config.yaml
arch: "vit"
image_size: 32
color_jitter: 0.4
norm_position: "pre"
fused_qkv: true
qk_norm: false
inner_norm: false
positions: "learned"
projector_out: 256
init: "xavier_uniform"
one_sided: true
batch_size: 256
Rows from block 3 of a small self-supervised image encoder, named by matrix and row number. Rows with one number belong to one neuron. Each number is 128 + 32 x the weight over its row's rms, rounded and kept within 0 to 255. All counts start at 0. Numbers have three digits each. After the name is the row's rms in percent of the matrix's.
After each neuron's rows are labels from the 100 images, of 14848, where the neuron reaches its largest size: "top examples" is what is common among them. Only what is clearly more common there than usual is listed. The data: retinal OCT scans (Kermany 2017). In brackets: how many of the 100.
# gate: MLP gate (model.blocks.3.mlp.gate.weight, 336x128), inputs 0-127
# fc1: MLP up (model.blocks.3.mlp.fc1.weight, 336x128), inputs 0-127
# fc2: MLP down (model.blocks.3.mlp.fc2.weight, 128x336, transposed), outputs 0-127

gate.122 097:099103151169161067093081144187079165098143078150142125121131156161079171132143172125066102106155187091159126143114089101150143109136113144118153122071139144156172174130109085180120102143047100085194150103128114176192147164089146181099141165119148121130145151119104083153117074063135101124095161130119153103127135112072130099149135106143073138138130095094155149097099095078153149075111
fc1.122 104:103113131103107108121104116103108126122149093095132140130160098169128163114113099216178114131104098126132084155167149110186115143111132162179118083152126135115124121108184103078083100126212118122137101142221085127120108162161131086149103095109134167192073068123094120124113097126107106151139151168076091169145134109145095140168173069067171109128161147204108161126135121163074142161087
fc2.122 121:108125132108095158078056131151131141167156128105154095123179108195001109122127102105158171113161141117155105104115120144075088142134155137140126138114127105097148154139080070134152098086128077143137134130118079092152125111093076136160113125075119163122102135093108126116129115147204154170100096153101123108146159176118116176138141039141129093178185149182142118063159144171118140091129
top examples: finding: normal (94)

gate.160 086:085098074157190090120130077121179099148163166052123176136133137134107139088139207135126088175184112144109122119080203081116137103129152138163164077120125058105123181096151093132126106142116127116173120138125120119091174149135187151087127170133142042163190154163128154086143107111124126107117110112107144088109125132120128113116136161132168129091151136181143113106136186105102206153141
fc1.160 082:136099137097145135138166104149139076104109181091150128140157036135091123137138135110130109105167070122204128082130176087154167098140123147140150118113083108110086161141160116104116107162120150118146116096159067110068096056094070095097144130112083095118140140124097118093093110149105178125171194029191127116133124153111114144169180104097125128138164181129096098116165162086124149103102
fc2.160 081:083141088120033101174111128099105127108138136129152059137151152129062114110066110098103117125095170133100057083104083101153064114168096088090103159125153171174174111187142175142162117087172121113123107136114078136190114143172154138103071116111102144132136142119133118090105113116087117115067099135160070108121096108076187054105113093100122117124109092121100113109127127122133105169129
top examples: finding: diabetic macular edema (48)

gate.225 059:102147113111097102074092064141126077138140127155136106062102119120108153077105165123125124203096159121163094107168120103133142095129102169103151136109165141138101155139126151120105145181074058098128158102136129145147098160126152120123130130137156168173077182136139098088093029114112149103061129050129184103066115181144153059157155123143134094154143102130121100114105112077085174122147
fc1.225 063:145102105134165092196152170141130158141122117109159122216164110190151118159180079136108106077141095151116144130074140124115133167104141102168110139135110124073142102150133143096161120132170187113142100134125097076118133090126103156154169136109132063098188074134111155126150209133132083152195097192139071135194153096102092148107096130100149154128150181160116119125169140172169096165104
fc2.225 034:082151127055153126122126109154134091127124074128117131124156095113098120067111085157134143077158131170199123120100108134114109170079071121116057156124150148127080154162041096179150142153104115186107156116111102179100126095115165184111188111149112120175137178158157127103063131133183128125091101138159094133098129176106105146156092088111152129090175070101171101170157117101102101113122
top examples: finding: normal (99)

gate.322 097:099169097123177156125146124092142204184165168116125162095133104117059166117066163087089127166111114146132110123167086152100071130093115200132131132183153060166147073153154101132122074172154159177172177121130144147092127135159131116144073107114158138155118139112155174097065140187139161135122063132142113137122165141168163139115151165150122157126129129099128171097108126086103134138204
fc1.322 095:157057100138162076131111104170109054098093137136118081130096116104162061132183140097092136180083142145103177136098170119105149172126141122123117117107138163130116094122104123153160171098146098129123078118153155123160098117094123158086163194141102083136139106110157164093187182099102173163108179175133082124112086113125138095142058139101040146126114187145135151139155159159180164155116
fc2.322 096:140103197196112124096128160163153077099120120096168123041126091166140163117116141076079087055134102105099162138199136136154182105173082144142106102158115151100201084107120125144166099149131154113184107127133136175087185112096114108106119135115099182094141158103112163074111100133115105115119122119117224132148135124099098149156118142132144072160130117127156101137070078138092119143111
top examples: finding: normal (84)

gate.144 096:104089166182140159129148192104101130080111125139135085107066098121119124146106154081076124133147150104135090178138118129102132104109154128110082156129172081187110084183162111086145121115117115146137184149102144133087118149156163025125073097087092151128118132098107131104132075114147106154078134142056112182043166116119147111134160120119169093048096107172145102115097113101135164144123
fc1.144 096:160088170156134169160167109165076147124129091162091096086105164103111063142125138105089094130093120136146168133174130155143119112138133155141105149156162113174093117135137145072145062151099135108113155138149075213105053153151137150115042120151139123078090124163151098098162101117132112171089141137088097117097133123102128149124140059172180071105066128196168135148125131188152128109095
fc2.144 084:122143114146119172137129168130165167112130172112144133090115092072109157161118143155162115040149131125124068073170123097075179103109103105111196059092096141120109079124136094137132152132188104102125122183145106168125084140127062130100054136191127150124102112096131110182088155111158160132113049131111213132172162147122116188122165147135164145154161147143081152120110138129116110127133
top examples: finding: diabetic macular edema (43)

gate.137 105:189160124157140072139138156091156150107117158128125139166147160144194165105162190146113109146137121174101149096177102128124137150158081139135116189108144058089080110111181139188161090135152126114141109118045148166120158089162141102086087140211105101142158129117149085106112067109080173134134190165125152174124142078125150089089167162125131109128114113106133125105105195087151163101138
fc1.137 117:080079164088130114139120085180082121126184092144137120097066163137089071143106133095140068153127137137139166152097153165120104097086133128149092126124181125175185172117132142136082135102116135099160089120177100140078109119129101168162100127135105145145158116171099196118186156176116149154154085168148126114100161169103108179126087138186070115136092146159157127103172115208169085161092
fc2.137 116:154067114124133143112096200156174102145084161109136134116084088153023150101110152130178111070132173145137126109172069087122068070109122105166140057082183118130135057128115062124144107121155172076151172122134114139165157147130111113121098132075130150162122138139124168160107122090167144135126114104151126110167134121137115127161162110130118156114088181157087159143128105143127061198132
top examples: finding: diabetic macular edema (32)

gate.281 107:050118151115117153127046127130097113109221122099151182079105154088073098141144138119098070143071146109189153199088081094135098155159187097182107090159181124117122112123111088084087134119134115129144087107177124219128162164105117139107106147125136096111123152071092110127098125136142111144073104139116145104096159140073137143100134117148139136119148158164165137121175164116105098110140
fc1.281 103:078183149078098159117071136146149126145144144142137119139089136167064166145138132185127102138157100111184091093116056044168173120132146085193114113134146139147086130140124178077133103160125136123135141111139080176189140152159117128139128127140081120114117194103080115124079060133147099138082132118081153073157130108087105129125210066137119113137166125155105134110144111124073147079107
fc2.281 090:082123092123079140136095160075143172168140099148181126125103180138118138096154116115116123122138093140153088099108081209120063133136148140147163175149134098112058142126109172110134157144078067155103081140113127119153072114146054162104148153103079137096106179104142073124061119140195109146104094137164101085103128190127141152058095137103183124148123163170134137099181149142158131120144
top examples: finding: normal (87)

gate.38 081:105120087093122121143127149150145138084136134078144119132145096088166120150079205136103083131139132196176134113087142100127109120125222122184101127146088139126094156074205165130119100191104093138146129183174125127105126122167131119133117155168128163172139171174165136101164129055081051101173104168050142130156078082106138131135132158123093138158152153156155143154145089142105142128137
fc1.38 082:163099121152169107134143125189093062183107135122127110132156159103189116127129080163175130140114102183131146111164177146158138137134117196084130077100083083105199165121119129219143099075154162132098098119078168098132082174114147087149126165114166102122094114093166159160140120124118147185119196151148132139114085150101129122124067150068084153150093151125153161087144122144110154086131
fc2.38 083:096086128146166167150114121182170107101141120132148131063176094130095083121108171124115102071088124106146150066157159111111115125139131113111154131131159111138190104136092089135119123136150080105117104152175088179097130081124149107096086120089134093101153125105070197166106216112111161162135124103123203187159098134112117118092118078083129142078144089134060082143193121165093163117143
top examples: finding: diabetic macular edema (51)

gate.286 087:128117137111160131102095146178121164036112113105143123125113085095081140148149150096150101065111188131109154120112113136115067068144085128119152094163135128074081114111101116081113079160100130165127179159096152193171191074091156180147105085081159093156119131173135123144148120059115091121104136119111133115129117150162061104147136105092153196085082126140087065130115118117157158152110
fc1.286 087:147129158192095115152166080113144123222188135092095096149129189105151100089089122141117154185170061118127099159166160160153147177094155161126131169127114068158150158145140203194134182124160133106110084135152104095088094199169134113126146105167104173124137130089158110129115135185136134108109105108122153141087151123122170137150114152138132088143202120120142177156115172127111084113152
fc2.286 110:112128108074121160141093094121121114100119071111116128172170111168162169130176066090124142130128084131126088073085153117139157099123131117201120126139094135116056239187140108173115138156154126184121094077080132075084111144139128140100165105133100120157170118090117145095118118147133109170103101141158163136111124179110101176104121140121185099167117119037190154138130162097144101121106
top examples: finding: diabetic macular edema (57)

gate.136 102:027168052092198095126153088111126140065164133091125168144093100103116135145139179122087083141141141142119074076160132120163155101136065139149106139115083099131162183134165216146147146135165091132154160192123132128073165097099074158142136132113144095164156104144172157129136149079090110126091064117125160122136117127130109125110084152098102134139143107138171126071155110173120148152143
fc1.136 079:141102126106162170180096093075094112037137104107140175110133147129113123172142081100090106152103094125157114167102138135143094145140114143090178189162099092131170166143119105133168182135075143083115116140138183126175163121063109129112179085160133095151176100127115114089139161110096141152057092111137158139131118165115139158046138201171125115094176104176072118129096129099099132118099
fc2.136 072:132161147086213138147154089113075200038101128101126138199144106085144088130078106141148160097105168110146112152120153095154103159134189119156110162148086139117091102131074125138140112094139124167133183070078114036116174134139106124112111079120128106125130125123112091084137173117196111151119197179131092166139130106153133148162110124125133113193108150136149149140135078105145106112090
top examples: finding: diabetic macular edema (47)

gate.177 102:102143098120157056166100113130160092092123108095128118137155173074149163096135112133119144118216081165118121122068140154178069158124137131186160106134144104114087091074160160143111116110192144126112131093120139120117175137103105101147034103145165172097120093137183139133159154117091169141126111114038170152072105118117149129170099147102128120150148185172127078117117158112175086155150
fc1.177 107:140119160133076196130179125151083163207153099142114169146077113183098101148093148137131131119055193085129121110183147119099145119124134128068097178118110158125170198218109127142140096139087136126143144137132138119155104151154114152111181155135101096140159153110064097116147136107173120125128134148208078105210139156125125128104179129135119135105128064122121179156130096124104166106104
fc2.177 106:187099146152095114149123150169117143156181160092134166108136077199134118076186055137150163113118116094141164097102085121156122141091129096153151124095179123080137117122134142117160170189112124148164125163135113136097159163128115128123138129155129085165157047116159165141169056153148179166164170082138121157143139159196078104132171206135138109155080160141125140076126106140103134123187
top examples: finding: choroidal neovascularization (75)

gate.304 088:102175089149148123167170123146142134115172158083124107101127126083192072161145224173103087165155112097127106128174207091144115154126135112125101117100070073109158194154173112150150128148136124172110159154106121136136114119122166159072105094158180076103170132111149155109141077091137084095144119115130101150166093095084123121157055174054162112106125115134145111113140125156125165084116
fc1.304 087:144114053124142091142125199078135076160118116125173070123115126156172075140155136132157159160139087220097069093154134123125181168121150138120132110125082113141168176150103122187138186113099120144152107130087131115240115137128139104109155102107192133097186125079108152095101095087119102156141133150086164130143111103117136093101089177090152153100141132134074134116114107095084092133114
fc2.304 080:147124099099123135152118112138073164162136074092156134107174097124123083092197193120136093080123119091160148094064170165185107117106202084101117157180187061134164127128098110115103126139091082186149162118137168097108128099151174162102164118123126073167130130088112152159144106142163147159134136148150119133182131121175144155123066049108123146069145108090165144104149099096109137106127
top examples: finding: diabetic macular edema (32)

gate.162 100:102112130164152078126095112133093119073113085120143171106105091103100131148167179088130074140147156169120110120147121168079098147172139112118087102121110100137109117110172093132073098207122198130113156149095144134113196131102142158124088120097103079142127163133196191067164070127094062157140143199102121170087128077154098107100168127107124133099124089153099107089121112160087176106115
fc1.162 092:140135110161126144147156100115160169137166179100088119062127174049171092110112143120136120148098140141080143187120178160147108102103137155095146187124101108114160102107139110202121144053199094143139090172155181087066123110100164103147117140132122114129098087146148160157134199124125147114146117151169127118145082141121150088127042151086117127148105169077193148134098133127167129173166
fc2.162 080:135108151169175125117152099190181108146118112152074177180134137111141122127119090146129141125132087058095149160125164106147151126180164107098138124141140150110135113130113140105167110162090182124195113139152165189111131083148122120132097118075185077122164085146095141110186085118074123113119184061079141168175111042125118163236123131111100133104133111132122109133139179130101163121109
top examples: finding: diabetic macular edema (57)

gate.243 113:068113116134142149207112141124099113134077129173142163107186111136165082104146164097123176139153184109175169137063180144147145058182128110124162151135136117088126100085111077139183118117087138149108179076125097117156167128084110187144050131139086134118147165163162154130098127143118075120175134122148126089146124170113111168099073123146146120108180123120167120167179105170184145116152
fc1.243 121:113082099107119189141098116111082122131133113117130206155122120074204088138143103131098153125107161199153140154096147136144162143140141152091140131097153108095127133111137128141146128138094148144137115091149112105075108146027171093102136142105113119143133190103101162082109148081114089115084127117137132116154160202122135169107090224154115112153173114044135181169141093125092116080175
fc2.243 116:145077096105118123130127142170138118145145161079120216134114152097165111095123143082091065129132126119155145192149207119095124173129148136177125167124169142098126125129164150099169104103086158185136098141150151145124133089200103141084108096151102109160197093085163135097187152130102087160138161129129145172140123088085112080167169138189158161141101141195133138177138087109083140107085
top examples: finding: choroidal neovascularization (71)

gate.266 083:081118067113107137153127130170104104067189147064109169176178101111155149128142135153131073123110094081180131129150093190112085091153132103124100103114131122143148162173152156111153127157125092168122121168135133090041114117159136104125202099149112084143131120133097105084182128126101117115097076118087161083119103163179118156134117139137157133140108127187149133090050165136096203079159
fc1.266 079:169133121148128144119108123099102108131117077088146146095160155066101083112106159091110162162105165080139129108123125130163120116179103132156154125196142133105113139082089100145187111138104142163104112204088184165169071120170152090147168121118176134071085117159110094097115134089152084174025101144100153091143090153050182143161125113132129137139147108097111189116125169147087140096126
fc2.266 070:132096130172138170129203102129120107120050140125055150132159160094162166144132119126120095116112142074150160095163146075120190192153125106108177110138088130109173072145104078097214146095168135141158174179146162159113147128158085080112146109188123130131122130115139128116131134110148108079168110118117193165120119100154096142141094152128106126177117113102028100129077127161141165128110
top examples: finding: diabetic macular edema (55)

gate.108 082:091111099087187140199161100141156097102164105095150150147088135098152105101131204104136090182116144188133100129115190115138142136108057170113073068040117117122132178112159109101112098138104164152098138144194138116100191122129104124069112196132153113164177143148131144119135125105166115108081119117080122088107146152127133128124083155137177132109119161178134151067146114155109134142191
fc1.108 077:123186128143105098117130131070165219210111082149109077096136095154125126113135128145161131113177145189118166073100121116132151133154142072129087092120095128138137128126144198124086104146122096145133147147106058102124119131135130142135096083131133162071181188110114152162165128149129106131207117144091143179173118095156134085138081121014148104105114109086153094133174126127110128126123
fc2.108 066:121155111113080100099129106106144115220179079095140139113107100121106132108196129167117080096161140082114104162145142156132169127132171157104111097119169100062182185085121168124115203165047096079172113092168167188126160123120164172177139143104144152136113137161143145119136091119107143120123099115051134083137162095105147134108144119096146170105150125132119140107167172087117138068164
top examples: finding: diabetic macular edema (46)

gate.98 128:142153075164125164155147156077108148038129138145108153098146156114159118142082150084122154134068184089115166163151166174108140128173117140100141153180116136131193129132090130146116183180182106167148115099139128109087068131086123156115126108074128162057122130096111119129116183128128215133160084148209141067153141133137116107081120102082098120133132086116128092182167097134132126141117
fc1.98 119:131170116135101156092083098137122134079122185136103116103101154150129092160144164079165115100117203119129143147129164139117110157165150142072137121176104138113154112143066129148113164167125083152128119107106082125102064110090137151136190073051117111050091159141122148120160121066139194164136090159198157082200093113125122109091098110083112123102139107093071124138140077157112115121090
fc2.98 131:082102115145098160099174156130182101169105112074128135113173159136112150147072102165134176116132163131122137102107126204094063159114125155111081126142091127175137190164112088143007182082130103141092067147115099128098092076149086133121124103162135202084094115119136130139080149135210130116111108125144169144125138128067133119133095137083162118139158121168121135159135115148169120130127
top examples: finding: normal (78)

gate.190 098:130107063070116113179209194119139146160123167127140122107148137088111131088086159130130116150122171102078160100112092122107139107143125117170192114190073167160112088130128077112125130124140122110093143105140096136191117077129087131138073097104174099081165076170099097120137187141130143107110127106156085074143138132176161079141148119094175149142088166071111078151127162131112189166155
fc1.190 105:088111140133103101166159149127177089136114156124074044127085133120121159142164131111133182165155110187088180169189079116073179095144151069139181103161060131145118086177095065158165134114144122102113128145153155095174094059075129119098102089107144119148178093097101112096130155100080117154148189138143110132104103125130127082126100177118106164080159115114145101161142146111122160130105
fc2.190 091:138085097163162200105177054118105131135089124124071150104191106131106110163146111123175102142137105074178133146141142097076140121148211110130150119117104121097122198157076096186191107189162150101154167149168154186126148099130137122145143159150158113150151116123095116163109138109089145132145144165141154133107198104097103078105205137152102125092164122147114179154104125138107109072095
top examples: finding: normal (82)

gate.161 092:117112152111238171148189089139131116104154136077103135106102135124092134121146216082116071152146123125109102120132143165123126120118137132159130108171100089129134154116162127133090058168154184159135123176120131122113182100159163146085151109116124053132147089174174166087125122109159106165129095122115151113100125132121147132093134146187168104106139173129120178085127139144087243157165
fc1.161 082:122144202157146181132184136112128203114105163071127185105122104095102145118124156107028102143132127115103141123135157170161123113184132148148154177133117101199087155133092090126072096139152118174147125107154091116068060089134157130082121093084122125118146061127091094126106128142144143113147145114203095062132127111168113156148171130108107108164107136084164135135093177103122158104157
fc2.161 076:133116189151086051111125143151162090110071167148113084071158143150125184201114068107096125090137126113105061170173114081132206118153107135113149142100108155132114091129143167127197137135134134133170138130090116161157167128154123155166096094107144138129109114163107133104124091129061093114093175120111170114104146093159131064123168166098132144183118127148037074125109150141125099152148
top examples: finding: diabetic macular edema (33)

gate.257 097:105120126119112056150089119106037201096181154131167132096145110074118155124148131073107035124115178122168192134076107062086097121150133134133133158141159120151183106151126066119073083152082141106079120160148137113164127123082131201147123157098095067123163124148150128101136119174135143149174121147128082120144101138093150106109146159120104109124145134163161118088154127127095156074117
fc1.257 102:078169131132106048145075129149146148173071140145144103156136112184090216151185183167110139155130166123153110077091056111070184110128146127146107150122165172123129140134109131126161114141068101109151139154111106126212131159138039164127153115112097127091121128114086112105134078154154103144124168120089091113156133124110125060147178098111123123090153107176113121098127092123087169116116
fc2.257 098:131125132144137134104148133089149167200107135103174104093123142099122128151139127166120125180151093119184111110093090136078123161103124139082086140122110048124116148177125180113152152150116098158120109131126114121120088110115086178102215189194094153117076142122138158085060113114203105094161026145161145110148138103137126163100103114161191095118147080100115106145164172135157145143159
top examples: finding: normal (80)

gate.63 062:104145117111090099081109076147121076133136135145118088065112122127110154077106154130111122200095147127175101108166107122130145099130108172112140127103162148153098164138134142116098150192068065098122172097141135138146107158137155129124127136134148167166076182137134096101090023111108146107052109054131171100071115170136149059152157116147134086168144111136121108116107110063082182126150
fc1.63 066:146099106140161102192141160141139164133120119115164132205156102188155120156175086130118099072153113145101138123077146113112128157104133106165111141142112125074149092157134156101165114124167184106147094138121086072110130087114095151150165131110136057098188079130114156117156218133127092159197108189138068140198149102109094154115094135094127163115145171153123120120174140182169091162101
fc2.63 035:085153130063147125115127117150143093121121072126119133122158100123093117056107078163127148077162130170190125118085108137113108177078080122105052157114161146129088157162047094172136142149105109184115146123105097172101130087120163184115181105153111108174130185151154117093069135130181131138104107146153090132105131178099092149163088075110151134092170085104174094165148117096097102110127
top examples: finding: normal (100)