A small self-supervised image encoder, trained from scratch: activation swiglu.
Rows from block 4 of a small self-supervised image encoder, named by matrix and row number. Rows with one number belong to one neuron. Each number is 500 + 50 x the weight over its row's rms, rounded and kept within 0 to 999. All counts start at 0. Numbers have three digits each.
After each neuron's rows are labels from the 100 images, of 14848, where the neuron reaches its largest size: "colour at peak" is the nearest of a few named colours to the mean colour under the peak. Only what is clearly more common there than usual is listed. The data: retinal OCT scans (Kermany 2017). In brackets: how many of the 100.
# gate: MLP gate (model.blocks.4.mlp.gate.weight, 336x128), inputs 0-42
# fc1: MLP up (model.blocks.4.mlp.fc1.weight, 336x128), inputs 0-42
# fc2: MLP down (model.blocks.4.mlp.fc2.weight, 128x336, transposed), outputs 0-42

gate.54:565476422497632506519451490433533540469548545548429580503561494519455453489488473495528518545515539537500445543507445407592528522
fc1.54:392431402404459513565560567534498468524497523531553530433480477367512577508517525491481397553467457524486432528477547576433553569
fc2.54:448456472476457455494443458510557501451470451423464586416482489417592428416531446514468442397472470577485547457493582511539467471
colour at peak: grey (84)

gate.261:512493512574436497478538594430547552474460546543536423366502458484528557468503454442550515399467534432529530529360531552498471423
fc1.261:496384469578547512468560462447561481490450487515490452442522476545525550518552494519526459496565476432537452514395498382417499437
fc2.261:493429551460496539489542410537544452510341544562460442498494451449423574552494368530449480508459472454554473568510530453515559540
colour at peak: grey (51); white (48)

gate.63:495436416413546454553540513559483431604519479590572529475572487584408528538361518515609427500518477541472473517558531490420531493
fc1.63:554410429463528422525527526525479485601562465559581490503566534558487463569389498564592475495507522580426521551604436501488525505
fc2.63:481530556470559473479512525497531505339531551388502565534469500480620560482623453504392572440534475503504549543485529482459614462
colour at peak: white (60)

gate.133:517437408483586511561519494494564427522517495438451510455510450555486409528435538518543440551472505501445445484524475572506519649
fc1.133:482444460494527477567514551509538511539558435435526504489498491440532451479430536448570381502481432558429501514480458566459480616
fc2.133:461498482515504474550468537532558507373466548439540399546441519415494476522477538461424400449464535585541541468478460472440562519
colour at peak: white (98)

gate.249:469505517421406515490418437430555520574458537473516499522591514514512577522517502436514470564512459500485499490473456428399501450
fc1.249:464510473509576490463577554526477500502525511563510449532497487572512467536501569605503512431523526526510462454565466529502505520
fc2.249:399567440502500509463453470482547427507533441563412490555541504496497465505497430545503479485466494460421437448534512573507479448
colour at peak: white (99)

gate.126:494493470524469513508462479571455492512501551541546504499537493361570486511417540546489532444515463473504559478401464547492437478
fc1.126:464532524490536528436477539369518500492478493587501591447448597595362484406576496477489510546489503453474492489458557479509491474
fc2.126:488523464503539492505559555480472496498538512546459554482520507538534458550464507483444537405392553492529441479482441494562395516
colour at peak: white (68)

gate.252:538470507492487494478491490445596498451436677483500515499524544456529458520542479483523431542459555516557471587467348533393477474
fc1.252:467557614506408571488419469539538525487533553501539497508433504479454483487509494418549444499429586490544501593495505514440463487
fc2.252:541485520525452567540473499530524560477429531505539463412458444496512555416515496486483494587555552445501470560514510513470527539
colour at peak: white (93)

gate.325:426492506493427471579599454487517487582508476581555451454461473573394545480494462605564470473582573587488478544512543487559454528
fc1.325:551445437547536502461451503556541465494522604457509586517461533383428423410539514435454561592470375599499539531445547476523524546
fc2.325:479512376485576499572517500444465448525450491488546512555513508554457479459596494483482538573540487515526477468451496423419486507
colour at peak: grey (77)

gate.10:450502566446484550509490448556435456415545526430512521492431436524482489557561513471542464486484444514577515462467431439533549526
fc1.10:551511453485526496544539516456526501551406456560469484491541499518526506489470504502503515497577556521444481503578587538515514478
fc2.10:476498347493504422504456456504536545477487449512450470510465425535437481489537582602510526571554569471491513488604414408499493502
colour at peak: grey (46)

gate.229:404509492411592469518535487474486532560540511502456512494565527517505519537426564497473546587510450536488517520482535490381523476
fc1.229:516450507495502536475411494494506539527504467487498439471520474584438557520479641528500414546479501484452519431509425526470578528
fc2.229:445499374477454461544577501550589515611543483558478501485455463540385450499464537504405517516516503515392535446441444510389522380
colour at peak: white (87)

gate.318:479464491546480456465439569416504566497458509514508529491524475530464532439552498442463461522470548500510529467452500440492499561
fc1.318:489475466464493502508526401550472470485489469576477492545493490528537532527419499568497571484565421526479391543471455535535502474
fc2.318:430564524501448562458575490433480575534454465507381412527459565493536550501560475472481485511583496424496436528482575504523555546
colour at peak: white (52); grey (48)

gate.90:460543504464521437584469507540535462508481555534509472502586501601588410544431541488525493495493502610523574462563475417572491417
fc1.90:513525503496518552465518418490564492452559502537522547477544447461429529503509505538483470547478533419540456449453532445529574514
fc2.90:542429539516503445501477487478541544536564550590460548400566445496445467599437565432474531564491568444478529501596434446468536553
colour at peak: white (70)

gate.266:477467477567499501551543557525596534503499634453539452490520436503449599516526507399548622475531532456502457607467477462511491574
fc1.266:545474465454527523484454486415475583497520437491459562499529546447518483503467511578504518541545482541454537468574469588543535497
fc2.266:451506445403432534464576530430563541434542501488446510521523598450535481491511505500528430441531504558524498548451572533544516561
colour at peak: grey (64)

gate.273:541555448523430454599541567441511442456527419536446437513446589598400445524432517526517563517416584525486441565604539449489535506
fc1.273:454547374422433411589553562514511418509517561489547524492597406412444521485498487438546490534433417528521401543562546500464536462
fc2.273:469505437521460452469563483512506476608552401437511384560559494464429555522578377485548516490462445496514541517550532498493646481
colour at peak: white (52); grey (48)

gate.83:505468497454447475427493451473517570510437526404489486544519480467527511564485516387582466605500498473543499537469436458435490523
fc1.83:459534565488457548565470449519520414512532498395529575445492467423415508505507465360550542525451417511504520522461494467487538504
fc2.83:651431484444437478636517516475436505463503544495598457479485485554489582492468607431472537473458517508492536500502483364539547569
colour at peak: white (92)

gate.295:415494434547568546529545403477568438512567492507507496523539487490481438517514404544586523532552531533483458570490616455446524479
fc1.295:499522493471549558600570399477579462541542452447553522503495541496476431555486405519613515509583549572433466487444575435462502486
fc2.295:436504508541488497504547499512515505420537564402510513557471620400515514525539572498523420469611532568492521538455558489402572611
colour at peak: white (99)

gate.322:474436504554531472411395495444480535426491559463554433480568465564377499422563570441539461597508511542507471539475400555506538530
fc1.322:447521535511540487521440503538476380546465544553523635526468460404533533459520484507499543507415462520542459482492609468568534477
fc2.322:548500522388522530544516534478445480396403546442520463502503482426593578542535492430517541521501521434495520533420446494516525474
colour at peak: white (100)

gate.250:569451414541469479446528563495566626550437484472570549510466463420567539470420582627529375497509383488445507478450458497501535612
fc1.250:481488488478490504485378534468512452494524553572467530415528491540411489486474424546495597544515468484542476509489488562537504410
fc2.250:468465471449442564463438462513520396428456477575515535416620477422503551414511551482439429405590471586460460509520503518548469499
colour at peak: grey (62)

gate.178:464531447378632450505444433503541516487487516520475521522500556500465468512432568501541439626454557609540541463498515475459528438
fc1.178:507551488528387427442503508475504574519447454436562540495604541433587548465531511426467482424541571461539514527525427523567524448
fc2.178:501528472497579497450438457479517523518516459568454554559599551488567433573658418602538499481549494438494473531546574532479496456
colour at peak: white (100)

gate.291:550491492390586512502584428511445508513489469452466443470463561514441455514542499549524622548509580458522477510564505537495546481
fc1.291:503515481346599497480553398505481497494495471497466426518487537514443425523544508562551584521519589417550469494558543526500510451
fc2.291:549559524430483466567472561461529547499496472534486555516560509488451470504480618515469557513560575543530545481490461445484382520
colour at peak: grey (77)

gate.11:523520486534546461444406474584538509446485546476526394471461493514468563523523628444510519477563417539399512463477495563545477496
fc1.11:538484477465490466447404457544597481418468497567472482539554540430488548540543491433532604474574399486424473448425524605593457485
fc2.11:498510493485510526441430511527482539489548534535542405497538512414534592602531577491573574527490433513540468578532566527530571578
colour at peak: white (40)

gate.307:549429509534542472475459514461436491455587510577521378477570532509506436480434544480555459556524555630432483508434433548531562483
fc1.307:507528515502515502542470397523540552524479543390400554541440459488462557474567453448479517482485454430528393414533494514488531566
fc2.307:596372481494442500499486471466380525607523478537517512501479509494469541512401534555520442539484474505474443554543535561511412473
colour at peak: white (100)

gate.320:562470471543540416488454465578523430368510558526542391480475400441472536509466533522551477475492456578423537480407446514532504392
fc1.320:502473440539557375515431471550508442400514611512516416471464477452527525486490511471497515493509474593468540481385528548512562467
fc2.320:475538475545506502512431513562459500512489544560553466526502523463528525566589528427557575570533465489460461611465547478442648514
colour at peak: white (100)

gate.130:521554513439508493529421512458565641534367512402414462478623572447512433591407459512496602499485458509500519437530428441500506471
fc1.130:565521525461526470535372520466575650501444573547475573485521517499473471454443443554523620530422473550502536531457430466481410515
fc2.130:493517535406413492452486476533441503487464598501618496520469578521495564511520505456556499521475492525505531581509415586587517584
colour at peak: white (56); grey (44)

gate.165:442544438523592509495342501549503525459454561469556513597477524536464524493449519420482434586469468552605477517495490446444478510
fc1.165:558471469378446468490537517475577601605425461479499435566569511483596535523528431509460554471575550473527471446547397593527462457
fc2.165:381570473498454518471464517429574501528449514519429482499474574455472423537552413531505401501521469456485494424505473455480522443
colour at peak: white (100)

gate.195:452482402488544462462412441561508417410484565510549418518494473412474540500475537517543465448576445565456466467433535489503447439
fc1.195:527442402549529448482411497582506455406487528582543385534455521425456529551423540490539449461490423537383513447397490525498478470
fc2.195:485569477523492504547441501517483514518496546582552480540491554459561535568607522450557533589532504454476453582481581480462634520
colour at peak: white (97)

gate.179:443537453557462418547506564496566427398475522542550452469520519419475504510413535502487454476525471572440598446436496467478459393
fc1.179:516497552416533607444535430469453531606523459452420541520461449585503494517596491474507523508512567419539387475562514508485539588
fc2.179:544407599433511501436567447477500512481520468456430493410509466509481489445386533570494515415418465538541492446526408546560430509
colour at peak: white (97)

gate.300:475497484478504505577486477482581403524549487485526441496536495517403475547505459515585523491531505571495473481492548394441477454
fc1.300:516535521521522479452540541490383578492395534526496514503462529526603548470583541484423469511488468477521517542562454573546519554
fc2.300:563452445445489450542493471474514485577468420589524481443546446583453465479427437518535540502409476489499503429587377464519410424
colour at peak: white (100)

gate.316:436574549437534482476453552638528448464476575494577542421466463534537539438498522414553475463471570507531483542450538323473507501
fc1.316:455542406529486463516585482422456501509561472443495480468460557501543562587422537566538525462497439505591505518628496580488558455
fc2.316:484480558510437496441436559592468497539506517460473565445460484644414585413520466522486523497556542457496447485527363523435491471
colour at peak: grey (77)

gate.319:420594449434529469521404415501496557489524492576484452621436558566543509495448521431560526580446486569500504497532455483563545450
fc1.319:392532445526450428518513446525480505441492582486527518554463475468569542503463442464484506512536536498513468470499523470471570406
fc2.319:559432656545546474475471481503445448511469397395551459482598480476605498521547500529479496386541485467568497549486561514528489531
colour at peak: white (72)

gate.61:652527488501540509505539459447570567471363593415457532548558487430503454513495482379585453500465502508513490409481377527477544491
fc1.61:415382407420548500548594450501472455553502524593427451558481469583500566520514474589468544499573446474447456443582563563471551530
fc2.61:447492435530547492481466472481428492479622420505442520561559540441504455526465490558489505443537464496440402525502579529480499506
colour at peak: white (61)

gate.202:461592528427511492569444492552604479510547454523481454562543449624446489510507550485507427499504624552529551412455513429438519485
fc1.202:482565509484456496434389460544591500473556549539437493612522460488447527504533511470567482482495625524508490510361508491464525512
fc2.202:536490532521613495558589534485515456543472538426500523524459470478463399482500483508486489459574536505506547582562550510488443504
colour at peak: white (100)

gate.167:507610416488585549587512511583418519557530524599501472568374510458539436536430477440458519569413451539497451541514498628523502566
fc1.167:514467405581544511435537444464517497503493483583466409421509479567459509455430474598518435621615469512468477467460424591519579544
fc2.167:482610454412498479458490545519496500579554573509526510532466597518493401485512557585403465534520512579473531426532477550454402478
colour at peak: white (57)

gate.289:524582633583567480498469428548439527481479499514516452477579448481502563452495590413468543529525473582489460458458477501524509472
fc1.289:619498561580495512531473436457539483558519482598491521533542467515447474400516494534450558515571503507418428426476515467539529466
fc2.289:527474461444492433554563419450487490426494504491568435500521492392614589577491614507544520524461498509533461564540507538552508555
colour at peak: white (56); grey (44)